config.toml
translate = 0.06
tokenizer = "word"
encoder_arch = "resnet"
encoder_kernel_size = 3
text_encoder_causal = true
residual_init = "none"
max_grad_norm = 3.0
final_lr_fraction = 0
Rows from block 6 of the image encoder of a small contrastive image-text model, named by matrix and row number. Rows with one number belong to one channel. Each number is 128 + 32 x the weight over its row's rms, rounded and kept within 0 to 255. All counts start at 0.
Before each channel's rows are labels from the 100 images, of 14848, where the channel reaches its highest value: "responds to" is what is common among them. Only what is clearly more common there than usual is listed. The data: photos with spoken descriptions (Open Images, Localized Narratives). In brackets: how many of the 100.
# convs0: first 3x3 conv, stride 2 (encoder.blocks.6.convs.0.weight, 208x144x3x3, each kernel summed), inputs 0-143
# convs1: second 3x3 conv (encoder.blocks.6.convs.1.weight, 208x208x3x3, transposed, each kernel summed), outputs 0-207

responds to: text has "standing" (50)
convs0.14 [137 159 118  82 123 162 192  98  98 138  80 184 106 148  96 124 169 137 204 118 141 166 108 160 125 113 142 157 110 108 104 117 135 103 153 170 131 103 110 123 152 152 174 139 119 137 120 151  58  93 110 144 184 131 120 153 130 102 174 169 155 108 129 180 172 138  79 110 167 152 147 108  83 157 120 145 161 138 153 127 121 126 115 143 115 100 152 130 119  96 157 167 179 148  68 120 147 107  99 201 149 105 161 150 180 120 159 107 121 107 164 136 133  38 219  88  92 134 120 153  92 111 155 175  99 107 129 211 118 173  66 125 146 162 133 126 153 127  73 153 185 117 100 112]
convs1.14 [169 107  98 176  92 106 141 110  86  73 121  95 125 183  78 129 112 166 125 100 133 134 110 137 107 106 133 162  77 122  84  64 154 107 125 115 119 135 102 153 123 117 139 173 128 149 111  90 205 157  82 149 107 125 183 122 186 101 124 107  73 158  95 137 104 123 169 195 147 128  87 147 122 185  85 143 109  98 157  93 116 161 135  96 131  90  83  98 106  99 124  84 113 158 118 144  90 148 124 157 121  69  65  95 144 174 138  96 136 141  88  93  98 119 140 160  70 115 176 111  95 120  28  68  68 111 153 186 151  64  86 162 170 146 164 151 117 152 124 133 116  93  99 103 139 175 115 125  66  97 129 111 119 157 108 139  99 143  79 108 129 181 130 148 105 125 121 119 104 111  68 136  73 128 103 117 153 127 109 122 128 139 125 148 127 168  75 138 129  49 125 104 147  83 109 133 135 140 141 145 104 136  80 170 169  84 102  44]

responds to: text has "trees" (75); text has "sky" (63); text has "people" (46); text has "grass" (34)
convs0.8 [ 98 128 112 161 121 146 108 137  36 127 118 117 130  70  72 144 103 159 114 209 154 121 181 131 132 136 112 157  97 160  67 147 167 155 151 140 138  87 137 182 159 140 111 118 175 169 138 106  85 131 122 114 116  93 142 125  87 123  84 126 131  90 143 195 142 201 134  93 160 136 107 101 116 147 170 100 180 132 154  93  69 125 167 122 133 157 158 104 136 155  83 149 216 115 103  95 137 110 115 113 112 110 104 153 148 114 165 134 110 151 178 119  60 148  90  74 102 187 166 143 112 115  74 140  89 125 130 170 159  86 166 167 189 100 144 155 138 138  93 148 104 173 115 128]
convs1.8 [143  67 167 136 147 143 111 172 176  94  87 160  83 132 118 105  73 148 175 175 124 180 146 142  71  94 147 144 160 145 127 160 112 193 140 149 152 128  81 144 175 135 139 160 101 145 140 189 137 102 162 127 148 118 139 106 127 126  98 110 147 127 103 103 153  79 111 150  93 145 221 100 132  89  86 112 124 142 117 191 126 146 146  70 120 124 120 146 147 186 129 114 139  84 141 212 112 116 106 132  98 127 193 190 147 162 147 156 148 141 155 177 121  76 163 103  99 172  99 166  75 152 136 162 112 133  70 146 109 174  89  82 125 162 136 148 161 143 178 119 139  98  93 140 117  98 127  74 135 152 150 148  90 119 100 148  74 146 168 115 166 107 114 140 165 136 156 149 107 129  78 122 144 162 128 129 149 118  70 124  68 133 113 119 130 144 168  90 107 127 145 106 165 104 103 138 245 138  92  90  81 183 114 144 144  83 189 108]

responds to: text has "sky" (54)
convs0.81 [121 128 117 112 138 103 152 162 165 110  93 124 154 124 129 115  76 120 135 103  81 138  99 100 131 137  75 186 126 102 135 136 106 125  56 128 147 157 193  95  84 106 122  90  70 117  41 181  76 140 129  66  90 133 135 207 103 148 123 120 144 139 112  75  78 120 145 110 152 121  89 131  86 106  86 140 191 127 150 106 191  89 142  87 118  91 118 106 123  92  82 137  87  86 210 122 130 169 158 155 117 126 167 171 167 123 126 151 143  72 151 146 167 187 116 122  84 102 154 124 126 163 134 104 113 112  92  84 157 140  84  70 151 142 176 112 135  96 115 121 128 151 130  98]
convs1.81 [141 194  72 102 102 162  75  98 120 115 174 167 136 121 108  85 111 109  52 139 133  65 110 113 126 141 136  64 125 113 104  76 135 122  80 111 153 114 109 129  84  87 108  75 155 139 179 117 147 109 185  89 106 114 150 143 112 143 117 124  97 106  78 146  94 103  85 130 125 137  98 111 147  96 116 126 137 121 177 118 123 109  61 115 183 101 132  95 144  96  97 111 149  88 121 124 155 130 150 108 119  99 172 145  89  96 149  74 111 158 163  63 157 159 192 103 186 117 132  87 114  60 158 178 132 169 130  80 167 159 105 122  74 189 189 136 131 132 114 143  74 124 131 124 157  96 147  56  53 128 111 172 187 148  96 117  83 115 141 188 130 132 136 124 104  89 130 115  78 169  77 169 123  52 153 131 141 125 135 133 113 112 140  94 107 148  88 130 111  59 123 161  93 152 132 126 131 150  82 129 109 183 138  87 137 106 150  86]

responds to: text has "trees" (90); text has "sky" (77); text has "grass" (28)
convs0.62 [ 80 167 160 106 115 104 159 107 135 167  93 122 183  62  96  73  92 162 106 141 129 124 152  89 107 101  98 118 117 124 162 149 159 138 139 155 125 146 141 129 117 188 135  79 112 119 115 114  84 153 113  50 103 159 150 161 102 149 122  94 193 103 115 135 196 102  60 140 157 137 115 138 115  63  65  95 102  99 146  85 147 115  91 114 150 122  78 151 108  72 113  95 109 118  99 127 157 161 117 140  85 116  77 126 168 161 128 119 132 116  87 100 184  75  86  49  66 131 101  78 116 139 126  92 153 105 169  88 143 151 105 159 143  91 131 162 118 109  98 112  64 128 157 157]
convs1.62 [100 127 125 130 153 136 111 102 152 127 129 144 133 131 124 149 148  36  75 111  75 113 121 148 137 139 113  81 124  38  96 129 148 172  69  43 212  79 126  68 100 136 108 102 158 141 123 126 117 112 136 165 164 105 120 174 100 108 164  70 132 120 123 141 103 179  95 122  73 141 150 150 131 162 166 144 135 147 154 175 148 143 115 131  38 128 110 136 140 143  79  66 147 148  94 164 114  91 165 115 133  78  93 133 191 101  94 121 122  73 119  93 153 136  87  93 125 133 132 123 117 130 119 105  91 152  88 172  72 155 172  90 155 119 100  89  89 134  97 150 114 153 122 139 142 139 136 109 126 108 121 160 154  94  70 163 151 132 128  81 130 142 173 156  99 149  85 105 107 124 109 153 121 104 158 170 132 153  92 137 115 118 143 118 119  81 129 134  80 111  90  80 119  34  98 101 192  78 115 174 111 125 156  69 144 114 207 162]

responds to: text has "sky" (54); text has "grass" (29)
convs0.202 [127 193 152 122 148 143 132 100 185 170 131  94 129 146 178 102  93 112  89 117 143 140  80  86 101 160 131 116  51 123 176 159 120 122 153 169 132 148  92  52 139 128 144 103 112 122 101  91 138 146 173 168  77 141 129 138 141 128 105 149 119 100  99 187 187 134 132 151 184 101 112 110  98  80 132 170 132 122 100 126 163 154 113 117 107 168 102 141 132  97 119 134  81 115  97 153 109 180 110 103 135 129 198 166 129 113  86 130 131 116 135 147 124 192 118 212 113  47 120 160 163 181 101 102 150  71 186 107  61 134 108  85 115  85 131 108 116 150 164  89 128 155 183 152]
convs1.202 [113 127 111  78 138 166 107  83  91 131  90  97 159 109 116 119  84 134  84 108 130  69 106 136  83  73 134  86 102 118 163 130 103 126  56 104 111 109 104 119 105 137 140 156 125 123 134  16 122 137 127  78 112 127 110  89 126 122 148 106  88 145  99 105  45  90  75 147 156 126 126  71 134  67 111 166 139 115  80 118 117  79  92  77 121  80 143  77 111 135  72  82 115  70  51 121 131 140 130 108 142 121 114 139  83 147 126 129  50 153 116 143  74  98 124 100 100 159 103 100 104 166 170  87 132  98 100 144 155 105 116 117 121 136  71 115 110 106 135  99  93 139 136 108 139  99  62  68  89 165 103 125 115 124  99 109 109 126 105 103 167  50 112 126  97 144 143 125  70 155  84 111  95 124 107 107 106  90 110  90 112 154 150  91  70 141 123 124 125 127 150 112 171  65 107 141 106 170  73  52 123 107 132  83 124 126 119  65]

responds to: text has "standing" (68); text has "wall" (46); text has "man" (33); text has "two" (30)
convs0.118 [115 107 103 127 159  99 113 127 143  75 120 161  95 119 104 123 169 146 168 127 144 124 117 131 183  86 140  84 120 121 106 158  80 136 140  95 154 125 140 168 184 142 103  98 119  81 155 118 123 107 131 142 111 163  99 143 179 120 173 101 111 175 118  83 175 118 169  93 113 132 108 122 153  92 112 144 118 107 163  92 117  69  99 112  84 133 175 156  81 156 170  81 120 137 103 107  83  98 125 137 112  96 149 174 102 167 107  48 134 143 155  92 178 109 182 162  88 123  85 110 107 134 189 125 133  94 123  69 131 135 211 146 232 154 119 195 180 171 105  96 112 158 135 160]
convs1.118 [109 144 100 105 124 135 128 134 140 147 153 123 149 116 135  83  80 107 139 125  99 138 129 113  94 137 112 124 120 109 106 162  91 150 115 128 118 100 137 117 122 133 139 134 120 175  48 106 149 118 116 127  83 141 120  89  96 105 132 105  89  91 162  95  92  87  94 167 146 120  96 147  94 143 125 130 143 100 126 104 102 129 118 126 178  88  85 113 125  53 128  38 113 103 164  40  99  97 146 145 101  92 170 172 118 110 164  84 103 119 124  98 128 148 108 122  92 104 126 124 187  85 127  91  71  65 154 151 135 120 146 154 151 129 128 180  84 118 114 204 167 148 137 140  76  92 123 222 121 181  72 115 158 208 182 125 100 105 131  92 108  98 104 153 201 181 134 131 127 106 165 130 130 117 110 106 184  89 140 108  73  98 157  95 118 171 104  91 199 139  74  87 166  73 132  98 101 103 157 114  98 159  59  90  85 157 135 125]

responds to: text has "trees" (60); text has "sky" (54); text has "road" (41); text has "buildings" (29)
convs0.50 [101 151  99 157 158  86 127 158  84  97 144 143 103 142 111 155  99  86 145  97 109 111 167 158 138 168 113 138  87 104 132 178 110  69 109  52 107 140 121 153 106 127 130 119 172 168 106 143 134 157 138  73  99 113 145  92 113  90 110 133 123 108 102 112 157 134 105 130 114 139 147  81 130 193 189 131 141 126  96 141 104 137 130 154 175  95 187  54  92 125 133  58 119 114 146 174 138 174  87 124 108 200  96 125 104  88 120  81 136 110 160 117  77 212 127  90  86 139 194 135 167 121 128 122 116 185  87 103 116  74 122  76 137  94 128 177 161 112 135 102 141 121  62  77]
convs1.50 [164 120 130 116 148 152 116 137 133 136 134 146 125  74 220 106 200 144 190 151 148 111 120 144 128  82 122 175 127 200 169 162 201 148 167 149  86 151 114 140 138 111 110 102 115 134 108 190 126 101 129 150 158 131  87 149 115 109 158 137 111 118  89 175 112  93  57 165 150  97 130 121  63  84  81 114  74 155 156 181  94  78 108 133 142 122 138 180 146 130 102 134  62  81 142 107 155  46 148 118 169  96 174 179  90 118 141  98  68 142 117 152 102 143 135 107 123 103  97 116 107 103 151 151 153 132 166 170 139 148 133 137  75 159 129 156 126 149 103 112 110 138 125 120 119 135 129 115  99 139 170 146  94 191 186 119 101 104 215 131 155 128 157 112  93 183 115 114  69 142 126 131 147 100  66 182  89 135 107  91 168 164 145 113 135 119 119 176  99 119 156 142 149 184 134 122 177 217 112 185 141 111 147 105 109 117 129 106]

responds to: text has "sky" (62)
convs0.60 [118 140  57 166 130  58 130 163 106  90 160 107 133 140 120 164 106  82 114 113 146  61 118 142  90  71 125 115 108  79 124 128 122 130 114 111  80 152 142 141 185 116 119 123 116  53  94  85 103  99 100 145  93 156 113 164 126  70 145 146  64 118 125 152 105 190 101  83 170 168 112 141 111 126 128 120 195 129 133 138 160 108 166  89 113 147 135  88  99  82  98 135 188 112 130  87 105  87 139 205 120 129 168 126  51 182 122 156 150 165 149 153 147 160  46  86 124 129 111 144 143 128  99 152 147 128 114  93  97 131  76 113 183 118  89  98 134  87 142  99 145 112 174 132]
convs1.60 [110 162 161  36 113 131 146 132 102 107 145 118 168 127 148 129 105 160  95 104 139 116 135  99 138 138 103 140 179  90 156 120 102 170 119 108 163 147 121 126 108  99  64  75 145 188 175 107 105 137  88 157  37 149 235 176 135 106 116 104 173 128 197 111  68 104 134 160 121 136 112 137 140  94 167 108 158 132 114 113 125  59 136  92 123 106 140 142 112 148 117  37 161 135  81 132  87 133 167 148 125 103 132  91 101  97 120 110 173 145 193 153 125 111 167 147 200  99  87 132 105 142 162 122 130 130 137 106 152 137 155 108  68 133 211 164 161 141 145 146 110 158 143  96 114 105 102 119  75 189 103 192 142 121 177  53 152 113 108 128  67 114 130 144 103 128 144 122 145 155 122 139 124 122 156 115  91 102 140 189 154 138 174 123 137  98 197 122  70 115 165 183 131 136 135 117 143 133  95 149 156 132 108 163 123 130  72 118]

responds to: text has "food" (38)
convs0.35 [127 148 142 106 106 117 155 184 156 145 120 110 166 112 101 140  74 118  78 128 147  95 165 142 127 125 147 119 177 172 101 185  91  88 106 155 132  95 143 113 160 137 154 198  74 142 114 127  97 104 156 134 125 121 143 150  98 184 168 155 139 161 165  58 130  77 106 104 138 131 148 166 140 127 162 138  88 199 158 130 181  81 144 149 131  97 173 174 159  59 139 151 123 162 141  86 137 172 135 135 149 106 100 132  85 165 248 187 115 111 136 161 181 185 154 132 101 105 112 146 175 145  98  78  98 107  74 114  93 160 109 110 119 118 139 100 144 114  91 130 140  88 125 139]
convs1.35 [139 102 199 137 112 109 142 117 163 106 108  68 105  73 161 105 141 157 109  92 128 173 163 122 118 116 158 134 106 144  89 132 109 157 181 152  83 145 128 180 179 106 103  67 136 144 114  97  95 151 123 104 139 210 103  98 176 123 149 144 151 165  65 145 149 151  88 182 106 202 139 109 153 104 184  84 109  81 127 141 175 173 111 114 130  95 104 140 117 192 150 102  89 114  78 148 114  83 181 121 150 108 135 134 120 145 137 125  84  95  52 145 153  88  79 104 156 110 122 144 108 152 104 109 166 159 144 123 162 148  88 128 134 120 162 143 123 163 100 182 146  92 158  98 153 123 154 146 105 169 104 131 112 116  95  74 131  67 131 121  95  92 198  81 107 111 134  42 100 169  60  91 154 143 202 150 166 114 117 112 131 139  68 107 111  92  82 111 158 139 128 101 100 156 173  99 121 139 170 113 151 111  94 141 141 174 123  86]

responds to: text has "wall" (46)
convs0.18 [125 151  93 182 158 106 101 121  77  82 122 140  46  73 191 125 162 116 112 144 135 210 151 172  96 133 118 138 162 129 174 142 119 180 174 141 118  85  81  53 109 183 157 130 172 144 152 120 111 107  91 122  91 193 107 127 113 155 124 119 154 179 130  80  68 125 125 144  83 141 155  92 117 162 123 113 103 156 135 143 129 155 146 102 171 107 105 129  92 124 141 101 104 124 174  87  80 114 130 158 119  93  76 151 126 139 157 134 103 133  79  61 111 151 116 157 111  94 191 144 128 131 108 164 122 103 123 118 166 145 125 210 154 125 185 107 114 114 125 129  75  67 131  96]
convs1.18 [ 97 130 173 155  98  87 160 148 167  95 151  70 149  94 155  50 103 110 121 140 112 122 125 150 100 118 125  80  98 160 120 168  86 114  94 106 138  52 149  89 113 201 132  88 124 177 102 140  89 121 155 154 154 140 121 147 102 158 121 136 166 162 158 141 166 107  85 136 147  64 170 137  62 132  78 123 140 102  65 112  99 128 167 106 127  74 163 112 116 112 163  87 159 129 130  71 144 104 136 167 133  80  92 145 143 141 114  79 181 116 139  97  96  92  97 126 150  99 145  57 114 133  99 122 183  68 124 135  54  90 142  95 119 134  96 110 112 196 135 126 101  85 129  92  75 139  88 145 144 148 156  77 140 110 127  94 122 119 135 175 163 195 142 104 135 112 142 141 103 122 171 139  81 142 159 156 152 112  89 131  95 107 127 105 130  95 173 176  93 144 169 129 104 125 144 120 140 118 122  98 248  92 179 156 131 146 157  81]

responds to: text has "wall" (47); text has "table" (39); text has "sitting" (37)
convs0.198 [ 79  98 113  63 138 118 178  44 115  78  88 144 148 113 117  83 107  93 117 100  51 157  82 113 121  46 106 146 103 129 169 122 140 116 149 130 152 135 121 166  51 193  98 124  74 148 150 133 136  92  88  82 136  98  86 105 196 140 165 145 162 131 112 120 157  94 157 144 173 127 133 210 129 128  88 137 143 183 151 130 174 175 156 178 126 194 154 167 124 109 110 141 128 150 141 119 115  99 165 133 101  95 139 112 156 201 105 108 120 160 117 144 130 102  91 144 136 151 160 104 128 126  95 110 143 134 130 159  84 103 163 147 108  97 118 172 166 103 178 120 141 100 137 109]
convs1.198 [161 177 162  66  86 177 132 147 183 163  93  79 122 112 165 164 119 128 125 158  66 134 104 142 117  99 112 120  92 128 118  77 143  85 175 154 116 164 114  65 126 154 146  95 141 135 139 131 160 110  86 141  70  91  98 194 115 120 108 128 106 155 114 126 154 157 101 150 139 137 150 167 147 176  79 123 103 119  94 152 139 170 116 125 114 166  43  70 166  72 223  88 115 148  76 152 180 175  21 142  66 114 147  92 107 122 192 108 105  99 144  80 117 133  74 109 124  99 156 150 124 125 124 114 121 103  88 149 143 102 150 109 157 129 115  93 114  92 122 150 156 132  98 200 114  82 135 138 132 120 146 139 137 127 145 151 130  76 128  61 135 132 119 128 143 105 136 120 136 137 206 107 119 115 133  95 138 192 136 105 103 102  97 105 138 111 131 117 104 132 130 107 117  82 159  90  46  56 151 121 139 138 106 111 131  73 125  94]

responds to: text has "sky" (82); text has "trees" (60); text has "buildings" (28)
convs0.125 [ 97  71 101 118 124  89 136 119  75 149 102 142 131  92 163 172 131 160 129  99  65 165  81 128 149 150  87  79 182  76  73 149 191 134 135 144 116 195 167 161 151 138 140  98 154 104 128  55 121 165 153 157 121 147 126 215 121  53 123 101  95 138 119 104 171 147 110  62 134 128 104 137  89 161  58 136 124 127 112  84 119 138 137 132 147  87 140 116 139 127 169 127  88 150  93 123 177 104 139 132 142 116 168 133 122 108 165 118  87 110 123 191 142  49 190 138 127 148 173 160  95 119 121 120 129  96 137 116  50 111 143 165 124  98 140 139 141 129 164 128 158  98 132  76]
convs1.125 [116 111  97 102 123 111 122 133 128 161 106 140 103 164  47 113 177 117 130 101 116 108  50 125 100  59 148  88 149  76 118  99 118 140 117 126  84  89  98  67 103  98 126 132  72 163 153 149 165 113 170 137 187  85 211 167  77 134  96 124 162 145  88 125 174 189 105 155 101 155  94 178 113 164 129 161  80 143 172 119 141 132 155 149 105 119 132 125 167 134 116  86 103 134  94 168 132 117  96 106 101  98  85 111 129 122  70  97 143 134 177 109 112 115 112 142 150  83 181 115 113 137 129  98  95 115 131 119 124 102 102  43 102 137 131 116  99 109 129 105 134 121 161  93 158 146 131 118 164 175 102 117 182 172 181 122 176  94 134  91  88 100 106  98  61 193 209  95 185 123  81 118  89 127  50 114 161 137 148 151 148 121 118 195 161  94 126 136 123 119  93 121 109  62 131 123 102 124 118 106 136 136 167 102 104 170 144  77]

responds to: text has "standing" (47); text has "wall" (42); text has "wearing" (38); text has "man" (34)
convs0.69 [126 174 106  84 196 111 132 144 110 103  99 136 144 135 105 122 120 142  76 110  74 100 144 142 195 133 161 118 140 132  92 166 143  87 130 100  93 131 123 138 147  62 129 113 144 131 158 131 115 161  86 102  99 117 112 108 174 162  89 176 114 108 132  77  91 113 146 108  84 128 135 120 189  78 134 117  76 131 105 103 124 117 140 127 157 115 121 173 213 137  99 164 137  90 120 161 153 199 137 169 124 211  94 134  87 116  92 112 167 166 142 167 124 103 110  96 201 146  85 142 120 150  90 118  98 185 116  54  89  71 189 164  85 145 165 152 101 114 141 163 127 120 133  88]
convs1.69 [ 98 111 132 114 119  97 165  70 121 107 162 141 177 117 110  86 116 123  93  92 153 111 153 129 122 105 101 136 133 158 142 138 136 109 171 113  96 137 110 126 144 161 179  93 127  99 164 118 108 128 139 100 115 121 121 122 153 137 107 190 107 147  97  91 125 117 121  98  56 138 119 127 169 179 116  40 115 174  67  80 132  61 113 174 118 158  80 104  90 151 141 178 121  78 202 131 154 107  85 127 200 115 192  83 151  90  78 141 169 153 106 150 113  80  93 116 142  89 134 140 145 156  59 165 189 156  68 110  52 132 150 176 135 145 127  89 147 117 155 162 131 139 134 132  98 138 195 102 129  57 104 120  99 131 104 130  90 138 184 130 106 104 166 151 109  96 157 141 100 122 194 144  57 135 127 134 135 144 163 173  82 196 131  84  99  90 112 152 114 117  77 131 136 130 166 125  69 144 131 100  95 111 103 142  98 135  77 151]

responds to: text has "sky" (51); text has "water" (38)
convs0.184 [134 138 141  40  94 131 144  71 149 182  83 115 184 158 173 108 133 111  88 149 118 146 152 155 168 122 163 141 132 127 149 189  77 129  98 106 145 104  92 132 154 120  82 125 103 102 145 135 114 163 103 158 108  74  91  93 161  82  95 132  85 161 149  87 111 162  97  79 147 130  93 150 117 195  98 110 156 149 106 129 108  98 123 128 164 147 186 102 145 124  95 114 139  95 106 130  77  69 101 147 137 102 121 145 168 152  84 178  95 203 124  80  96 148 142 188 203 105 134  96 124 136  72 145 113 131 144 148  69 124  96 167 145  86 113 105 172 112 170 131 101  74 147 142]
convs1.184 [137  98 181 159 106  72 142 133 105 144 184 128 109 153 104 127 120 149 141  81 143 115 147 100 230 156 158  81  65 163 145  92  85 107 114 130 100 140 117 132  69 156 133 105 108 106 102 153  91 138 149 135  82 105 120 110 121 138 149 149 104 141  66 163 107  85 181 110 166 173  93  94 161 116 162 147 124  83 158 143 118  74  99 118 140 191 110 111  99  99 158 127  75 179  94 104  93 132 114 198 137 110 127  54 115 186 128 130 175 137 174 113 108  81 144 132 138 105 136 124 118 128 161 160 110 113 123 104 165 114 165 134 154 193 174 110 111 102 148 116 135 122 207 166 177 103  95 114 184 105 162 118  84 106  54 110  97 125 238 130 136  74 126  91 121 111 199 106 101  99 120 107 153 123  98 104 124 113 145 108 122 134 127 167 141 161 160 119 144 112 145 110 112 101 112 119 189 194 102 109 122 172 123 180 132 124  86 100]

responds to: text has "sky" (55); text has "building" (36); text has "buildings" (32)
convs0.170 [189 117 119  87 142 150 101 109 103 123 114 108 129  86 122 143  95 101 110 101  81 174 172  93  96 126  70 115 110  61 157 173 109 122 158 116 154 159 108 101 125 170 135 148 134 101 146 123 156  84 168 149 187 143 155  83 114 120  96 154  89  95 115 170 112  69 166 136 160 181 118 198 125  96 120 127 122 122  68 114 121 127 157 177  85 151 130   4 184 129 112 117 120  82 111 179 118 107 142 114  79 161 115 179 113 122  93 134  92 163 126 148 158  95 126 117 131 167  79  81 126 163 125  81 121  98 136 140 156 135 125  63 129  75 106 147 109  85 125  86 120  99 106 170]
convs1.170 [131 150 113 138 124 172  86 107 165 173 158 165  62 166  93 109  72 105 176 135  83 117 215 112 132  37 121 138  63 151  50 111 100 145  75  82 109 155 117 195 139 136 148 112 101 118 150 112 173  69  94 124 125 100 122 135 164 102 122 117 108  73  98 123 118 111  82 108  86 122 130 145 125  64  96 108 132 102  97 108  83 161 163  89  97  99 156 112 151 136 130 171  55 174 163 119 120  76 127 135 105  71 123 131 166 113  54  77 178  49 157 140  98  95 145 102 118 163 102 135  64  74 179 116 101 128 148 122 156 114  88 156 123 140 129 126 143 148 113 153 101 132 116 139  99 150  95 114  96 129 104 110 132 110 160 155  89 173  86  95 126 101 130  57 129 101  95 122 138 130  77  80 137  91 130  95 151 124  93 139 156 106 127  95  77 100 128 124 127 110 200 118 105 118 158 124 107 133  73 119 121 125  90  97 104 119 155 128]

responds to: text has "sky" (83); text has "trees" (57); text has "clouds" (34)
convs0.132 [110 157 175 108 128 168 118 104 131 151  83 114  92 144 134  88 106  89 115 163 134 147  99 203 114 127 134 105 151 126 129 125  79  74 132 153 114 196 136  89  88 115 101 101 109 138 152  95 151  77 149 140 118 119 152 117  96 135 112 145 154 139 107 131 137 133 143 128 185 154  90 192 146 106 137  78 129 150  54 172 207 146 106 168 125  76 129 184  87 136 119 118  62  95 107 146 138 177 124  96 126 169 129 174 132 112 151  67 160 107 196 162 149 120 110 213  90 106 132  99 126 186 130  78 120 159 218  99 146  98 138  65  97 122 146 134 140 148 136 113 143 135 158 150]
convs1.132 [134 131 111 145  72 110 103 112  45 105  95 117 129 169 131 136 106 125  65  77 129  52 150 129  98  89 167 134 105  94 125 131  71 147 110 129  91 107  40 112 144 132 155 152 112 101 105  65 108 134  81 130  63 139 130 110  82 111 119 117  91 140 133 141 132  85 121  85 123 147 159  65 153 135 110 143 146 147 148 157 135 143  72 129  85 116 113 103  87  91  84 117 105 134 149 152 185 112 113 107 141  72 129 164 118 150 148 135  86  79 111 123 143 125  69  85  94 122 104 148 109  58 104 119 123  57 128 139 176  91  98 154 145  69  88 111 146  90 162 135 145 105 104 104 132 118   2  68 157  93 136 110 130 119 131 119 140 146  69 134 142  82 131  69 130 100 158 132 128  90 131 120 137 121 102  90 159 125 145  80 104 111 120 106 124 143 118 102 103 143 131  59 134 104  86  94  82 112  31  98 162 133  99 101 138 142  68 118]

responds to: text has "standing" (50); text has "holding" (35); text has "two" (29); text has "smiling" (25)
convs0.135 [ 91  95 147  73 141 128 158 170 129 115 123 159 117  68 133 132 137 129 119 135 151 134 146 120 229 107 164 130  72 111 177 129  96 146 196 101  95 126 148 140  59 127  76 197  69 151 112 190 121 106 142 164 107 111 115 158 224  91 131  73  89 122 137 111 104 129 124 106 141 130 131 129 111 152 105 181 144 144 143  96 121 131 117 119  76 144  94 146 173 161 142 134 121 148 152  67 138 107  75 112 101  97 102 130 123 180  87 120 122 135  58 125 115  95 124  94 139 122  99  86 132  88 106 126 111 121 112 120  84 206  96  93 161 125 130 177 160 105 101  61  90 151 106 120]
convs1.135 [134 131 127 144 151 159 146 116  80 122 131 120 175 115  77  82  96 127 151 114 119 119  87 109  84  96 121 133 139 102 202 190 145 144 106 142 127  31 137 118 123 114 114  61 166 125 120 200 143 128 112 106 125 122  91 121 182 132 126 116  49 149  55 173 106 147 178  93 157 177 110 111 109  92 122 141 137 130 125 127  89 155 167 112 194 194 165 121 134 113 106  90 138  82 124 115 139 139 116 142 198 157 158 166 106 152 186 156  87  88  99 117 154 144  90 123 118 133 120 175  39 105 123 103 160 115 146 135 147 161 164 141 116 103 123 114 174 101 142 242 131 130  95  86 100 140 120 151 101 107 140  98  96  98  87 100 111 132 101  89  75 126 152 132 132 138 162 101 128 119 170 135 168 167 151  95 133 135 132  40 100  46 141 167 125 154  85 133  96 119 111 149 138  91 110 132  79 181 125 126 132 123 155 157 182 150 150 127]

responds to: text has "standing" (57)
convs0.33 [120 140 108 135 178 132 126 130 207 126 150 125 131 107  80 124 122  84  99 120 129 102  91 144 155 127 115 108 101 118 126 168 185 147 110 171 190 150  81 188  94 180  28 131 109 136 162 129 101 170  95 108 122 161 132 134 144 126 102 145  65 174  84 108 169 132 100 124 159 109 153 133 251 123 167 148 128 110 103  69 105 111 126 166 127 179 125 123 112 134 132  84 152 138 152 149 112 124 140 155 108 114 176  96  93 136 103 148 165 154  84 171 163  47 120  89 123 146 174 176 114  71 114 174 119 123 127 111 163 182 125 132 154  90 158 145  91 159 127 124 110 146 156 134]
convs1.33 [189 117 121 133 199 113 164 135  95 113 107 168 177 128 182 165 126 106 201 116 125 130 183 115 121 155 147 124 148 139 135  95 125 120 125 130 102 148 119 115 174 195 133 173 188 126  78 165 194 110 140 116  77  78  98 157 145 166 101 116  96 108 180 113 126 155 146 134 129 114 130  88 133 194 117 115 125 134  83 138 140 167  92 176 120 173 134 103 169 121 147 180  83 120 131 102 162 148 128 131 101  98 154 142 186 182  43 120 118  90 149 141 144  92 145 180 122 126 160 140 137  72 148 130 110 154 135  82 118 137 136 140 138  65 169 124 125 101 148 107 109 136 149 128 158  67 197  93 144 179  73 136 134 114 137 155 166  92 116 131 123 124 141 137 211 167 157 102 125 146 172 147 174 158 152 125 155  87 228 163 109 148 112 129 141 180 146 107 139 159 156 177 168 112  95 106 128  27  81  96 130 122 136 128 132 125 105  98]

responds to: text has "trees" (74); text has "sky" (61); text has "plants" (29)
convs0.21 [103  83 159 147 165  49 123 169 132 103 142 145 192 134 128 101  97 133 117 117 170 106 172 105 196 141 122 119 119 133  92 122 154 164 115 141  95 113 170 135 160 116 151  88 149 106  55 143 127 158 111  93 141 151 141 140 188  84 166 172 102  72 133 115 122 123  66 130  80 120 145  90 196 157  88 141 138  82 125  90 115 128 119  92 122 161  89 169 213 113 102 102 139 125  91 153 103 104 103 150 102 127 137 172 115 116 112 174 154 116  73 128 115 114  84 101  92 144 130 151 138 200 121 118 133  76 174 183 103 162 126 146 194 119 108 135 141 140 197 107  52 116 126 148]
convs1.21 [110 101 133 111 160 155 127 118 180 116  80 154 148 137 148 153 100 139 102 102 194 148 169 100 178 178 131  83 123 162 127 114  82 183 117 162 100  90 123  93  70 123 130 143  86 157 131  61 118 130 107 108  77 102 138 125 131 139 128 146 122 105 191 180 125 151 114 107 104 162 112 174 145 127 162 173  95 116 166 116 110 155 103  97 128  96 155 173  99 135 153 186 151 114 150  97 120 111 124 150 170 129 138 105 137 121 102 123  93 142 126  95 132 167 143  85 175 119 184  84 204 162 132 166 139 150 121  80 172 107 109 160 140 129 132 107 130 180 165 188  45 137  61 100 110  98 173 177  88 181  48 120 147  75 150 190  75 126 101  83 102 149 157  65 134 115 109  68 113 102  86 163 103  90  75 179 124 169 105 133 166 160  97  86 128 113 115 142 147  96  96 149 173 152 123 141  90 145 125 122  76  96 126 117 145 150  83 107]